Weights of a small image captioner.
Training: 3400 steps, batches of 64.
Data: trained on photos of plants and fungi (iNaturalist), 22605 training examples, 9.6 epochs.
Rows from block 5 of the text decoder of a small image captioner, named by matrix and row number. Rows with one number belong to one neuron. Each number is 128 + 24 x the weight over its row's rms, rounded and kept within 0 to 255. All counts start at 0. Numbers have three digits each.
After each neuron's rows are labels from the 100 texts, of 14976, where the neuron reaches its highest value: "tokens" is the input token at the peak. Only what is clearly more common there than usual is listed. The data: photos of plants and fungi (iNaturalist).
# fc1: MLP up (decoder.blocks.5.mlp.fc1.weight, 1536x256), inputs 0-85
# fc2: MLP down (decoder.blocks.5.mlp.fc2.weight, 256x1536, transposed), outputs 0-85

fc1.761:142134115125126121177183081144147130089139108098087096102141109104134122184141121129160103105144142110073114121134152132111168130123067130085144109103128147129078140131126088127112128159106133168130121153118123149137144117093139161094133118115110129109157071
fc2.761:106132126122154120140128103091175108138120135178099089084132133115139160108135141150151118084183073115124160157114130181107123110126128163154121111139139132145114113128110094119069128137163125114152103088150100138172106117095147166108117151149128129106161143
tokens: "cow"; "order"; "<end>"; "sheep"

fc1.365:122141153132147139130125152165133105167101114117095114135148111150103139112118107136085081136107115091058058171144088122097158119115163088123123105125126139160142146143136127125142096150118115078141143106157168136099139127141113106154117166141128145121109086
fc2.365:122116148096090140123151174102130141122158102089103097100123127165104141115080114157089127189122143079072106118114112163111164137124180125103150122154080139137138156147155127149122133134158136103170138109141135155135116105166095122129158113120160142095131149
tokens: "great"; "magnoliopsida"; "polypodiopsida"; "lecanoromycetes"

fc1.483:158141169149134096164138157213149124124155124156173110161096166134151160114120133114142126138160100128126126072116118131171081078125186093108131127095159134134138155125135100159160127135121102123092130135128129137170109137127104122116134103109103115147131076
fc2.483:139116167150090123105122160155138116116135139157142181128142110159112136101142100133136120140130124101138133150146126151133084161129121149122131121161121119149124139124154111133151120150135136138099117159103138159171124113143137136111165125146098065102105118
tokens: "english"; "class"; "order"; "-"

fc1.112:101112130155062118103138061130116106134077110127115162124145119090142169142199132146131165122147135144120130089127120077135113153193155135129165133122166140083109098104128095160077161157132181090143097161087157143109151109118137117125138107114118131115155114
fc2.112:128150105172123112101153123140090130110159110153142166180117135132110132053072164147166143160120156126153141129172130119134125147142116145118097157142139137136151114113154093132095156133160174161150121151107151147115097122118130198110125138115142097140149127
tokens: "family"

fc1.716:141133097131150127135100120129119169115150144104130139108097177156122165106147108158117134181098133120089136133137116134136106177119123109129159135123114135091100139109107131122129148114135162140120081147117138130103102167147159124094124111104077154119127094
fc2.716:118085121131094107156112140103120170126139126142126115107138126141095126120118117137123114144150103146110125081108095088113129169154105162143140102066111167184142121081116139119133133123093143153160137149125110158099149137128134128084133123100111141175136119
tokens: "-"

fc1.241:108133148119185106181075096138095086100159135139119121163137129156139137142177132124071135131142119111131092138118166122109136143115103143126153107123134117137146150151151135170098107130098108138121143132138163142053142120114167121158095106155176139101131105
fc2.241:091092129101112149151124125139154091122199102083132152118125109140130139127146142130158086178100119155104086108129165126121104120138150094153136164128119110139100145083110140127136152130125121131123110116137134131118148127092137116150144133124154135113117138
tokens: "chicken"; "family"; "magnoliopsida"; "("

fc1.45:094151129151101111139148109114149145159112143131139142193151144113127131113172119123103118123143163099151158149145103130122117156097176113154123122143194149096114154093141115088091089161148109097095140133102164147112092151130111127158103142129124119067144106
fc2.45:090110135123131087107163136136138146152065125136142138161136132136135115088107117100081116169112149111146165131110124131142145112138134150141132108151140152121085132129195106116137146141176138133081154170108159153120118170112108123128139119120138128057133130
tokens: "family"

fc1.268:126111125141106125191156096057165121134152111164154096164149157152125103126110105115095136133109134118133118123097149141131132118131134135123121077078141108134118160129158103140080115126125134137099111149110122164138134140119125154094112110144121139125091098
fc2.268:128121150169172125164101111127195133115096139145148112147176085140134111111175183139121118096125107123135116128138141121114168114129119119121134147100133118115119135103129116108121123108160092105142153123113135125129202123143113161136136131142131170116090144
tokens: "pontederia"; "allium"; "acacia"; "order"

fc1.2:151096140127084081107116152136142171122135144146133155105162095127174159119127151137118167118149156072120120112129105143146102161148173152099102167170119096138137166134153150047115119104115141143084175086143155164083169081095116148132148120098104108113139105
fc2.2:154111169149093130157174152134119094109112135125113136119154098140120102127150133190090138135177113120104103116130148153119104157145142105099123155178109158154104130131131099134124104124142135152122145121126131185126141088108113142147136131108163100072134137
tokens: "-"; "family"

fc1.398:143146106163124137109084130105117121170117161083124110122148118133152099130132099140135138170119135135102123113102148130168113156128092151114132121110108115130132114168116106120165152098172132172145110149150140090150177123081150146195088123086128092082059119
fc2.398:123108122147143195144141129087119131147133138111127129116113162132139073106128163131149115124123130110088163126116078119085088130153146156120126123105111151124123105147108140122115153099125161098108096122111112146147140143183091106176158108112109132114083155
tokens: "pinus"; "cornus"; "schizophyllum"; "dryopteris"

fc1.393:086119114172121088141123152099141129118139117094112143102102120101134106145170130116099086111162093128124125096125124085127146092088134139129128108134147183144122116113119143097115157140131129161133173168154100110104094132090152112139128171116155098115097127
fc2.393:087088112134156139116139134140136092077120104179111145141147119125146076135174101111141121139114136110155121123138128100129126081134143146110099095091105140138138132163072111153108099140108135177127115130132133100076041082101074136116119120181110167121182115
tokens: "-"; "xanthium"; "live"; "pedunculate"

fc1.137:143183152088121156094141100083080167081112107081082107104141164167125160137120120136129131145179074122111132159117110143082118110160120082130092121104136119096149127140122111098114127121168126105115142128128114177147153081123172118157102121145155096131132193
fc2.137:112122142143131105108118121096107175144134143124140133139119113107147121166097131140171139116152118105100130188162111181132100172081170100156167091112119169135140124108113125173188159154102134147128114104121144137157129098132144124149135106134107132096129107
tokens: "dipterostemon"; "-"; "class"; "flowering"

fc1.195:138122086094129150113106113135105089136113116160114119168188133138118142092135138120118176135094137116114126101124097152126098152169121118117107163167126102121115165131126145123115139127119155148145156087128140104132153120133116109144111140117107143091113136
fc2.195:103119145142146113075123104091122067142136118163150110183148115136141152137092160095124154170123142150088157124132129103112136128189132124101136125103131125134095108144087150122158113148152122090124131083120172073078127115122148158102090144090111134129135137
tokens: "family"

fc1.484:143081115102147113085206146117111150127142122131125093087145135156164144160142109131137109139153150177110160092123121110198143134077164152126181126123130128099169131120157102093100133141136106134122137163077120109142110154164130157164106096155172145158110131
fc2.484:155125103096094122092126125121131135121161135119103103108131114134115121160107163139108113096136124176162130121120106115126157162086083157117141101110153158117140104100203096162111105144115149154105124160119110106129138144182154154177125154125143116117141101
tokens: "giant"; "green"

fc1.316:150115090102114123142098155140078105141100116158129126150066123071132138130111126136118151127151134120129117119126129099153148143109094116100069125111142137128080130196143142123144146140132114122130117129134096132167163121132119133145129094120126122113119128
fc2.316:161139143084120111149111114111145100143119101156179125125075123136141104092117140144093125132161107114161132098136136149113158134123070110190073124142093100124128117203097121130153109128161138124131148134115096138126164116146156124129084111090157134146142152
tokens: "order"; "spiny"; "dutchman's"

fc1.695:133148174141133125141157121094141129144117102176148146136119087126167128159078151109148093125088139165105176094136114144155133140112114097071115112130106100115136100104163124116128169121162098125121190136116100127152106131160094096144124114139126183113105125
fc2.695:181182151101149139138134110092125164158132140132128126118117132128122151168106097084116140107134115102142096189157185132135143110108169140113125109165098137159147122143076110117134148135122129120137096133130093152125123136133156095115133070133122122113108131
tokens: "solanum"; "viper's"

fc1.675:082148105123152100082141127111167128164111087174087129176123134145111128116136106139110155085162109114119143130129122126147152121144109151122115144131151135137095167135117107153099165120155114150119116140106113138167127158119118130150125154132087180137155145
fc2.675:128105130102088096133149107148151119140145122117115092160096117136147129124131117143109106117124133093122118125138132117093133109161160135114081121107123139112145159109130121159118191142136145082119139101119100143122118150151104132156111113135119137152122133
tokens: "("; "order"

fc1.284:116133145111104131095162128120150065148105162126138100143138119183112112107104128127102141122107097134166122149120155138149142095137123128121109098103178135130148149128135130159112145124120092144124093122111140115130079115136157110165157106139196147163079124
fc2.284:165119137091156130089147153142161079130137135126152111124109137145120082127144138122121134141132155118120124127146107144080152143114132134131127128094193162141136142125154113083138155134088104134139088120108119137106100116110172154144151109137152135127094094
tokens: "yucca"; "dipterostemon"; "class"

fc1.38:120097126136122131155120127130150166178129125160114147131109165160138131128176086147105077103137176124103136134100105149152127164173140118109181087125118148158099126111129138131111170131142116102116128126140144149150137182123124143133115159115105134097073156
fc2.38:159139141129110108157122123132169088108087165178111145110153171150118143144088106086128160141136137083133125145104145094088138153106118088148102122115152110131152129155121139127093168118151151119139131156133095143118157098122118165145116165121094141145153135
tokens: "solanum"; "parthenocissus"; "carpobrotus"; "buddleja"

fc1.80:127134153112095147142124140089139106124170080116135111156169095100125110128134153084116138148132101124071155118101127134098118140103133117161143161107149181160120134138125163159146088151148156139147127143157135111085102154105121082131128145129101131122158130
fc2.80:089104139151123125163130072139119081114115141145118102150146133138109125094126129130137138114148131126109166130119161163100089166159087115102132177121090102115151108155143115143171162132130108112154150094125147131148076110105160122093137128145115114116125132
tokens: "cow"; "family"

fc1.452:126150100161096127143133087141125139141112166089117143158153102141148130146127114096100102131117116116132170152130104156188156123133144137134153097114133133131109162148193102139107149127116128163109154107134139098129124158118125110149074052110140145135147132
fc2.452:138180157151072144112138105126110118180097163102123157113107152132132141154129130138111096141105111133136145092127101164120135162145168125116139084105127120160127138152113118122100148151148125104150125125090117129105111146109089161151110064101135154134132100
tokens: "liriodendron"; "("; "geum"; "fomitopsis"

fc1.236:103135115102165097146130148118116097112153141135110116118133153156127131114130094150080160132094161095185138141138127143170090194105118176096162123117147124128163127125111085119103172084126148135128133118120073143126100122136150108077147134161155102124126154
fc2.236:097121098106144109105176113181118119110101165126149119151132124129136100159109170094172146146124122116172157128170118161131159148119100155113113124113115103107119081101099094157101145149115112129139141117091114125104116114142107139146160113140119137108111162
tokens: "nox"; "pensylvanicum"; "purpurea"; "ursi"

fc1.66:155115111103111158105121099112113140128143099140123134145131135203160112134129124098163092127107148111183131120140140153130141171113173164103117145099153125128116127136185183128155146173104144151133132104160130138126133128114152120144136127120098110144169147
fc2.66:121103159138143101123141141120101187120148134164121148108111103115161112168122128063122087109156137129156139110128153124106125127089073136159101084141155115117131063127164168097134163114097140133119091108159123150133156095166114162147106114110127146129142173
tokens: "("

fc1.90:160117122157127143096099129154082125142122140111165134131097140139147146108119116167148132195097066121160090125131102157094151140144145150104125165165141149104120182140150112112104100179157152116168138154123111117107112085179087131094092132120086137137100150
fc2.90:152093176126141130090078099114142145121113140101143164138115155093164148138119142136120120153142132146155134091133080133132125144150134193124107097110122140136153094158104210148112133124132101125103094125177133111120089154179092149086115139116117072127099147
tokens: "family"; "-"

fc1.324:135114142101150120144118115134108091105116164141124119131163132126143130088164129104136129099116102153108140121118096157116143153153110149119133183143137125141134104113140107175104138101122086149108114106113114151084096134069122113153134111128158132151142104
fc2.324:133132130181111143127107130102090143133117144148100097128161128148081160100143097081125107067065129139139130144076166166132147119140056111116147189117137138142163114064164117154105076121107132137155087085162149120142120101105112126139150114127131148093106151
tokens: "-"; "("

fc1.493:125180112152080112130124141126174131134133099124152129127120112116166116154168120161128164097124100116117121116140109123110083163144109101115106109093181116101114132095086129142143157122140167099147111126119119103109150113076144150138163145120137108101140105
fc2.493:131168142167091135122164117106143104108128127106104111164163146135174165132112130156076154117129112135174135130110096145130139133135111142071131160134123163161150116128141123143131152128167160116119154162131114130118087172090125154105158105117153107141162117
tokens: "order"; "family"

fc1.754:072146092156153146136053119138137095138151098128141083117124086126126193148094115079106126142119110135122120154150137089127152143126191141138143110108159128133108151134172095118134125122135135104084108152143118120154142136122107130109123193070113152131119139
fc2.754:152101108176123140128105127129107119185125133129134112097125136139131124160114126145089137098157106085127121140139123135105155131097158122119117121103132085109128122097121092108134086115127157122113125129121133147169146151135094149090142147111121112111129138
tokens: "creeping"

fc1.600:111095082113078118104137093087113144115137110176119119063144092154147111078131179139143088143117130108115148104120099141114110134113108156117148121124113135082128083142122159164161101124145129126121129150110118141144130126072093115111137113111163141106109144
fc2.600:113139131087107139159164146119099099156150109145159140110097162173143135155123104144155122149116147084154130145158119120158098077150097098146135126115121095108122124113112176139130140127161106151092097135193126155098078102118131091151133135136156138125151156
tokens: "curled"; "bitter"; "butter"; "-"

fc1.292:132112119136115119112111137131088097161152094181148104127125049108118118135137137125127107139125112101108103141139163157104098123138115080078137105140169159155132093072113123078165165090125120143132166155107122124119130097146133116148133072142114148109131131
fc2.292:125163155164128130117098107123129132114162158134136094125115140133092129091166167138139110070119137121169146177153116108118157121109134159143120170150127095160115111109169084151113133117125136136096144180130111147156146150114158142129099174130111107157157111
tokens: "berry"; "knapweed"; "grape"; "bittercress"

fc1.308:109170137106124136138120137130155106125156121161125134118120174124111134135155132147155104151107134141090142145157112105124169161089113158143114089104154126154110107124134101132116155096124161140108101131166124178133097116093098090128113145126118107161150123
fc2.308:125155102105130148129133096127159104144120111157136107144125102112120145091114142185159094143096101146100137141125108123158142173126151138142116121137128118126096153111121115121165112107116136146116093113110146112168143114066082161108142125128134142145161119
tokens: "-"; "order"

fc1.315:060111140078133090134115129125158185119134113100110121122138143110170141097144130124118104117155140156158115136134188152157137125119152130122138142134098141119098151113129116140142154137112148112112138116197146130122125143101127109140116140129141161130096169
fc2.315:201119133135171154118123145115173110165095115152133131156096110168175129095097133123116168152085135122175125089126100125123123147117145141102154148101117128157142131147116129118146111138125107112090164150186115123124118109115151101141110099168120159130126154
tokens: "("; "tree"; "cabbage"; "major"

fc1.265:125159113137121128128093151094065084125129140112108089092123141096120144100131085114076144111147149105120155161137123136109125143127144082160095098102133143101119131110174111113131094168137095152145143132121158134140106128151124119163113122149103133157149138
fc2.265:127159150153124140124114096147112120116120120100107147099099177131114108123096151071141133158144146109148149144136144123091114124132108134107104122100120128126109122156139133127157138129110150159120110087090156142104127090140178069139136147094178076111143154
tokens: "lily"; "tree"

fc1.375:126125149115158178172091110111100148145161105148112147081077108136112154122118136129127130135094119154128158125142145150157128094136110146141150142162071109079102112163130182117119160132166123125153140145104117092093149088153142109120130108113102133124139109
fc2.375:082158152115112152158097112148098112110158129091120117154112122111117109106130154124085115120103166119159181088111123108103133158135146179157150138131142095122111151158111150139128139142127135158116132089145151137100108099132126125158148069119117126092162094
tokens: ","; "northern"

fc1.224:122149073160128101103088108166141150118136093093147108128137097125098083155126119151130079135115144127137169072134097133112173110149103133086086118155122179111127125154114110140130127134140145081173153098122122114136138131102108133129122128122099147114101158
fc2.224:145143143091144141110146116146138139146104104106155166128177144144115130152129183100081142112105071115141119138140178108150177127150151127101139116166133100120098131096150102156139119172141140165151115130131168099195134124085151131122158122140139096130168137
tokens: "small"; "white"; "lady's"; "field"

fc1.104:101134110109116156174106139133136121134115101157123117137151125164170137119116122109125112153148126065122150086091091122092141158113109105143141176138151128155116108142126107112103093155157110132146136128142147112127118113117101129148138164124122160118102113
fc2.104:120134115145084116140133136141162086141115143123129171200163123137075126140115131148105152125126134145136146093116108111119098179127151148140150113153136149107102155124116148139143104148175134109098098092161090139126097152054093096135112164113138183112096181
tokens: "berried"; "-"; "blue"

fc1.602:179087119129149164128159157121140137130114155118133106110109115143130088134154109159165143137150143152112144148113157118139136143105119160119114142091129138096158141151111147131100115157121122154126127173119101110096164130132074130126114123138132164124107158
fc2.602:126080106118138174098149109151085142101097142187112120129122157117146138090119116107115129129119098182125116136115106116143144105109107175097127119125131154123198109103150152120135115142117113108108130147080125099106133183136136140165124127162135097130143143
tokens: "giant"; "iridaceae"

fc1.179:079124113140098124096159131145116135164140093118143123094115125096129138151117137128143113149131091139142182150124138145122181127125124075099095098126169123168144092151121138103154134177152145141089128137135164137175185094115106165157158108145109175140126082
fc2.179:085135097176134147105122159141154113162127112107148104123099115149099138151116117090084128146130109143101172153106104126091143144137072155097133130133172103150135088130158141122149155149143143123114128147120156147174136136140104187129124080144131180150127113
tokens: "-"; ")"

fc1.586:084167125121130147127125135110155096151119096112121071110127139104133151149167151163147150156143077142097110116071168155139114119107134109125105144118106110142128149155133095116121145116118122098113149131184095107156111110167119108105126135116132147107150135
fc2.586:086155166122149128118136132134139132149140109148129102107156150135137094124120147116150119124126163163091150150147122127175129140087106142100143167144084147148145104125119105092119141134166101106152151117112143143136061146110141087117118155119159172114136153
tokens: "("

fc1.729:172127082160123138131151131100146163073104152116141077145124099092120108132112101160148133064113098129133113113149144113115132121125118133068148097140143137157121117111156146126095128110136140156135073119128123166092149074106140097090155146109142115150141165
fc2.729:068115168161123127183149118131109136113100156078137163124144113080106161164106162147134109111132102109149140128151137159149075143110105124115164126128104148113153159125122113160129116122100144129126120167146145141122113126129108141117134071119122166112116139
tokens: "hesperis"; "("; "poison"

fc1.335:164171115132122117169128147119076126158139165134112128156147166141119116181120102138129148171130135102108117085171111107137120128121138131126120131148113146056115104138140103138142161160137089113183120120092139146131098146123061123138094144122103130129140150
fc2.335:140152138134117107134104076128092140093122147143126132146088127133131124096135142126094122141097111170155128106127064165117172134118129125111108097150069155146123091152069121151118164100142129102128159154154110165124123126136106086173148113126130134104133163
tokens: "solanum"; "("; "geum"; "maianthemum"

fc1.50:108161125164134176151122100146140112115148114136165118153123125148159156130146157114108157169174124127114094168154130128126113133124147129122175126133144167121108137125134089116129133175104139118098155082108134149092143145142123100121106141135160110116103152
fc2.50:127135120088106164145167091133127117121179115146163137161124148183124113153126134136079137180162156090098107165121119108092146138140143152103160095166105177118151118103121113154135147124134151116168168103114073143101108111131127137115164124125143148139126142
tokens: "chamaedrys"; "villosa"; "cracca"; "echioides"

fc1.655:057124116133101119141102155114157197101134124129132137163124095114188148175135097168110126140133106118166142101121130136157136116129065132136165158137150116085113118100138110117152173159126139146119136154166118119148187122118139092126127161113090099135129142
fc2.655:121140142150092158093086143158131143147129130111126136120182151111140134131136074124134114135102108138149171143110165083137098131124116100132149131117124145127104099121135141085132146169160111112115155128136123148126158110115130091157128148116136152103159082
tokens: "lily"; "pear"; "crow"; "running"

fc1.154:106135151115138112091131135137133159109153116065104070080090151131139138152129142080091137129121167099139100118100153151154136077144122129103085154167156169154155083142132138156143138141173115137111134135134057148117145133105105151148095160166134138125088084
fc2.154:138146170107127096177133120155104128106141140114132142094127116124107100123130139115115131123107112107088141136163125210133126133138109113137184118116159119088149128124144165131167113118097121152173099115151142135119126130166108112138120148154144138118118119
tokens: "fern"; "-"; "dead"

fc1.358:112106118141106147135143152136118123145151106098117129132154151118148117170170121123099148123146096093153161126170140128127145133108102087167130120093157141156151096136072152108100116138174151142129143077130129146131137133118084097138136139144134142113146150
fc2.358:096142103151144130132098146123124162112111122123096137116151102124110120142132139095132097171121131125168124120126137105102108119157125143131057149116159103160153158130092109151117131143148124158135137100170118150116098126142061139142129123168109155108150097
tokens: "plumbaginaceae"; ")"; "dennstaedtiaceae"

fc1.698:112087110108113109097142149150087104140113143105073087153116132106129130128196175105113071135147154126124149122143160144101078156162122096101108123102130133144150141139121163138139119121152149138144133131073106146128137125171128122114180165127104083161142127
fc2.698:101118124100152105128109111127126176149138128110083138099152136149129138151122166123133121135111140121136120127139117140165165070112096103136119159138116128090138148124162150144115138095151171108122134127107138108148158147065140118120123167091153067133138144
tokens: ","

fc1.312:142112141100131113114122146143147119136128164135128117108135154135146109120136144168153147157147127152076140159119169104165188131116147160109147080140104147168150104123121095108119155096137090138097176150111110106140126157140135130159154111112115138107141110
fc2.312:094108109106091132138183131123080093129155136071126149110147142167184115147133117161092119097124129161122132176133109147155134131137092175108135134105144153115147101108128105132144119101095122122102146163157124131171143142116103138178139124126139143119123105
tokens: "giant"

fc1.384:127108125140145111147135127102096093137122164124118091086122159120140104182124171130131145120088129100096123119138130118137129154124139162169150139119144105152128137116187137132125183150149120163117127137101154092150081189120147136136137146152114121102097171
fc2.384:157134178112146119118111141170128154121130106139125097125105151126151098177094138134099106164114135085131099128068169083179147091121133105130170122104168124096125128109059154094135127140118142130169173138162167132141106147124131118140111141106077112117118179
tokens: ","; "field"; "arbutifolia"; "quinquefolia"

fc1.669:131135161138104116151127087145119158127131142127182118104085107108114117054087105141143124144130150162099117139141110142082094139157083110138102097156138142145153098103090131118117119149096117108158125159118152127137146131145146133134098120088083128067081081
fc2.669:099155111154107149130148143159068082144133175119122122151104164145100092133178140149140126125120170159123100167150120145112148168157132106130166139138166144069146084148147151065149090108138087106138167146123185138140134151118145108131136158133116128098156099
tokens: "curled"; "-"; "leucadendron"; "wild"

fc1.506:141120105164148117128118116141124140139137107167140108110183133135105116148128134122099169156139124100126118143153126095098164118205145139078121071070135135142101134159089104101133137134123129100099099183144126110152139109135121114116145144094140140095094177
fc2.506:137098138137139105144135156133132139152126083091169189119142133172128110131155138127155162113091116138088130109139120172109169105165150134099143094146135144150140159169118127128089144130132129133096095104127103137136154129171096106110093134139137124132137127
tokens: "("; "rubus"

fc1.411:173128144142139128177101098107088131108101148103180128143145119111144147154160120135137154158109099138135104193158107113103144165151123126131146092105172143131134170116158151126131126097126115056143112120141105082134146105140133168120145146150133115103157094
fc2.411:141103115101111080111143095111071124095166123120140133122103140130168138153124081170124153160156108114149155099146138135111153136155090094139126137140126066110109108108165160122164114100083091135123090171152119121164135115108142135155139096067129141130150105
tokens: "class"

fc1.48:137117163095115142160096134112120129142109140118135110114141180082158150103086163067101124157100122105119150170114122110111105105147152135120145097140110137148164150104112087109123146119152122128129141104166145112118128163150164115151126124132118142121114122
fc2.48:111102150093143118164146151160139143137098143136084167137111154109136173134125141115127130135109130087080112136065130117089095106167137147130146117144103175091158169119112142117099104129129122129100121108134114140173143124088156115163136128124140158133127115
tokens: "class"; "water"; "("; "family"

fc1.270:108107129112105146121103123123149173127093104144148136134138154106164125181124109155092151142150098134146185117081126125142118143099070145095148142118143106135092104119140107110139120175121122159104160103123132081122174086168146092155094142139116108131160148
fc2.270:133100159138128171116103130139138138160117136143115182158122150093095154108139149068127109136145102121139122121087138116142105126134094122135145101112120068099151118113171104106140145118153110105131147112143108152140141139133087141169188127147110147111135132
tokens: "lily"; "crow"; "partridge"; "dame's"

fc1.42:114106099118132160134122116107127147144077106103128102167143104123140110125147163163108130127157118143131155134146133088138125088150148165122111125100149132125167097096146144139122156087184139179124135103121135141083111090126150126129111172171165074139113096
fc2.42:115146124121153133129132116145102127153102142104111107126120113104146133133133129170079082155134133148156109170142087100140152104114153105086086160123125166134174097126149112162134137083178129178142142111082100101123106110077122115130171156135180130158113117
tokens: ","

fc1.256:111126139138099131110187118132170149140105155108099153121123082120139113109132100126160117143135126084117140110112150116125186122136160098091130108155138147163116103122123112148139160093114110140093144129152121108108150113097096143126100151189168151147114134
fc2.256:181160119159117116133131137156122075146135120170064160147150101134141104128114115100134147153162145126115124128139147174115100134087139119098116105155156162120130117162164139162117094137145108103081150093113120151073146082118112152118086117109125119146156150
tokens: "fern"; "flag"; "strawberry"; "-"

fc1.234:179176127133129104145135173140119168120128125151164116120105177161117159106157124138117139124127098118084131125184146116160114165120122157099155145117141070126111145145144138099134122149134094120088075166116121133152105116135162115157132116106082125110072122
fc2.234:158091113133178116132131137147131152132122097106108075089126099164132157131146165166099154146142134122128121108107141138146143102125139137132164134106122145121134136130182137122149110156182115074150120144119122194150161104144137182115128119104137115140109121
tokens: "english"; "northern"; "-"

fc1.497:132138148198103168167122149084153106114158116140147167097128104121117086175135092111173125176098142095105121104135116127137116140091144134124152101129128129115133114117126139084141127114110130143147137117125144143114167087130137127143124114098134050056115086
fc2.497:105167112147132140135160203151118154116147098162140150122086131146117153141141166105145102122136155129123115101087112135137156106139107137101146145094082184185131125149142158115119120125123113128134105093137119158097128114111137128129146139052160148089143110
tokens: "great"; "liliopsida"; "("

fc1.138:104129077145125137138156113090127179124127149109115112121126129125142091145118123150119113128136135080119156155130100136128169119151108113125110101087117146154149162140106128102165124128125136100155142141142115130140109143174128108139148150117129153126058126
fc2.138:101125114127193128148112168124075142126149156123123111150150129113134117129139141143127079133168144110152169129130119129102157109100112140065105113112142106177113173119137120097135113134120108145121171106132132138099121081149116134091183150129112139176116187
tokens: ","; "order"

fc1.743:099154135132168099152114139140110165152149170135102141118102087141142174126114153122102155132133133129113127142107107124125120069155131106149148117148158169095099162127143123115133119060148126097183178111116071115127130158063126112160138108133135127126170163
fc2.743:118128147092116112140099108107153139169126173141128134146094143159095127075118117159138103140128142110109078138124131170145137107151084126124101141120126138109129136127154121105150130109107089159110120092088125142139132132091106106181135132142136130127111141
tokens: "chloris"; "("; "<end>"

fc1.511:150139172114098122118109167099137083159121127130116138126199070122175123102098110103140141135108105110100096152179125159106166117141168184134128111111121105128114119126134132131140128134153070151116107154141139133126108131165165123126114109103129145090109121
fc2.511:154089122082162150141180130139134133100113153095167162125146121134119160161136123139154071120126120144119075121144086117136143102162143143108106120113110116137119101093183156115104116123101129145157118126151187105131118136145102131103090110120106125160126153
tokens: "hesperis"; "lady"; "perennial"; "oregon"

fc1.719:137101124179131117148144141143127156155109119169107118122143155169102081080144051142117114111148149140100137138135145157123172131126120101107099144129118126174106135143143137157118134133151150135101123118144104098127108177131137146104154172135151122160112120
fc2.719:138113147131148101127140118139168106098138118156169153094111124148107181140153111084118109123151174167119176126154149143128107104149128130130155111137152102093140114119169128106180117139140119111127112125147104150132113109105110116122120143151123168141112135
tokens: "("; "wild"; "potentilla"; "rhus"

fc1.278:129101118123097181170131102150145091133130117131126121127150135141152090123140151132140188154101152102088138164121135125141122132092116087178155142118112134145115113100113134168099107109164064166127122086119091139169123099143159102152168156136147118134118138
fc2.278:156144129139133151131148146138168064115127159161118150147154102125117126106138147157108155132155168119134124101139101140098113126153125126138154145117150153117121123099133115191101145109123104105146126140113108119128101133120130097088130133106130191131077165
tokens: "berried"; "blue"; "major"; "hirsuta"

fc1.612:111165114143077124169104151174093145123115135135129120129119139103138135190119149122142158108152097128118127156157107148123118109165139089119143159093122142104102127164138108103160161158146137105157110121108138135114138130083135157119145165154136139113125155
fc2.612:117162117123110139145166094174117099151139141147124143168121114102154130144108151111113090137164148104134112109119134112118165092150126097175167131126105127110129124121158131151129121146170125146093128127139118094142099092150132126126138114136159129140141118
tokens: "class"; "-"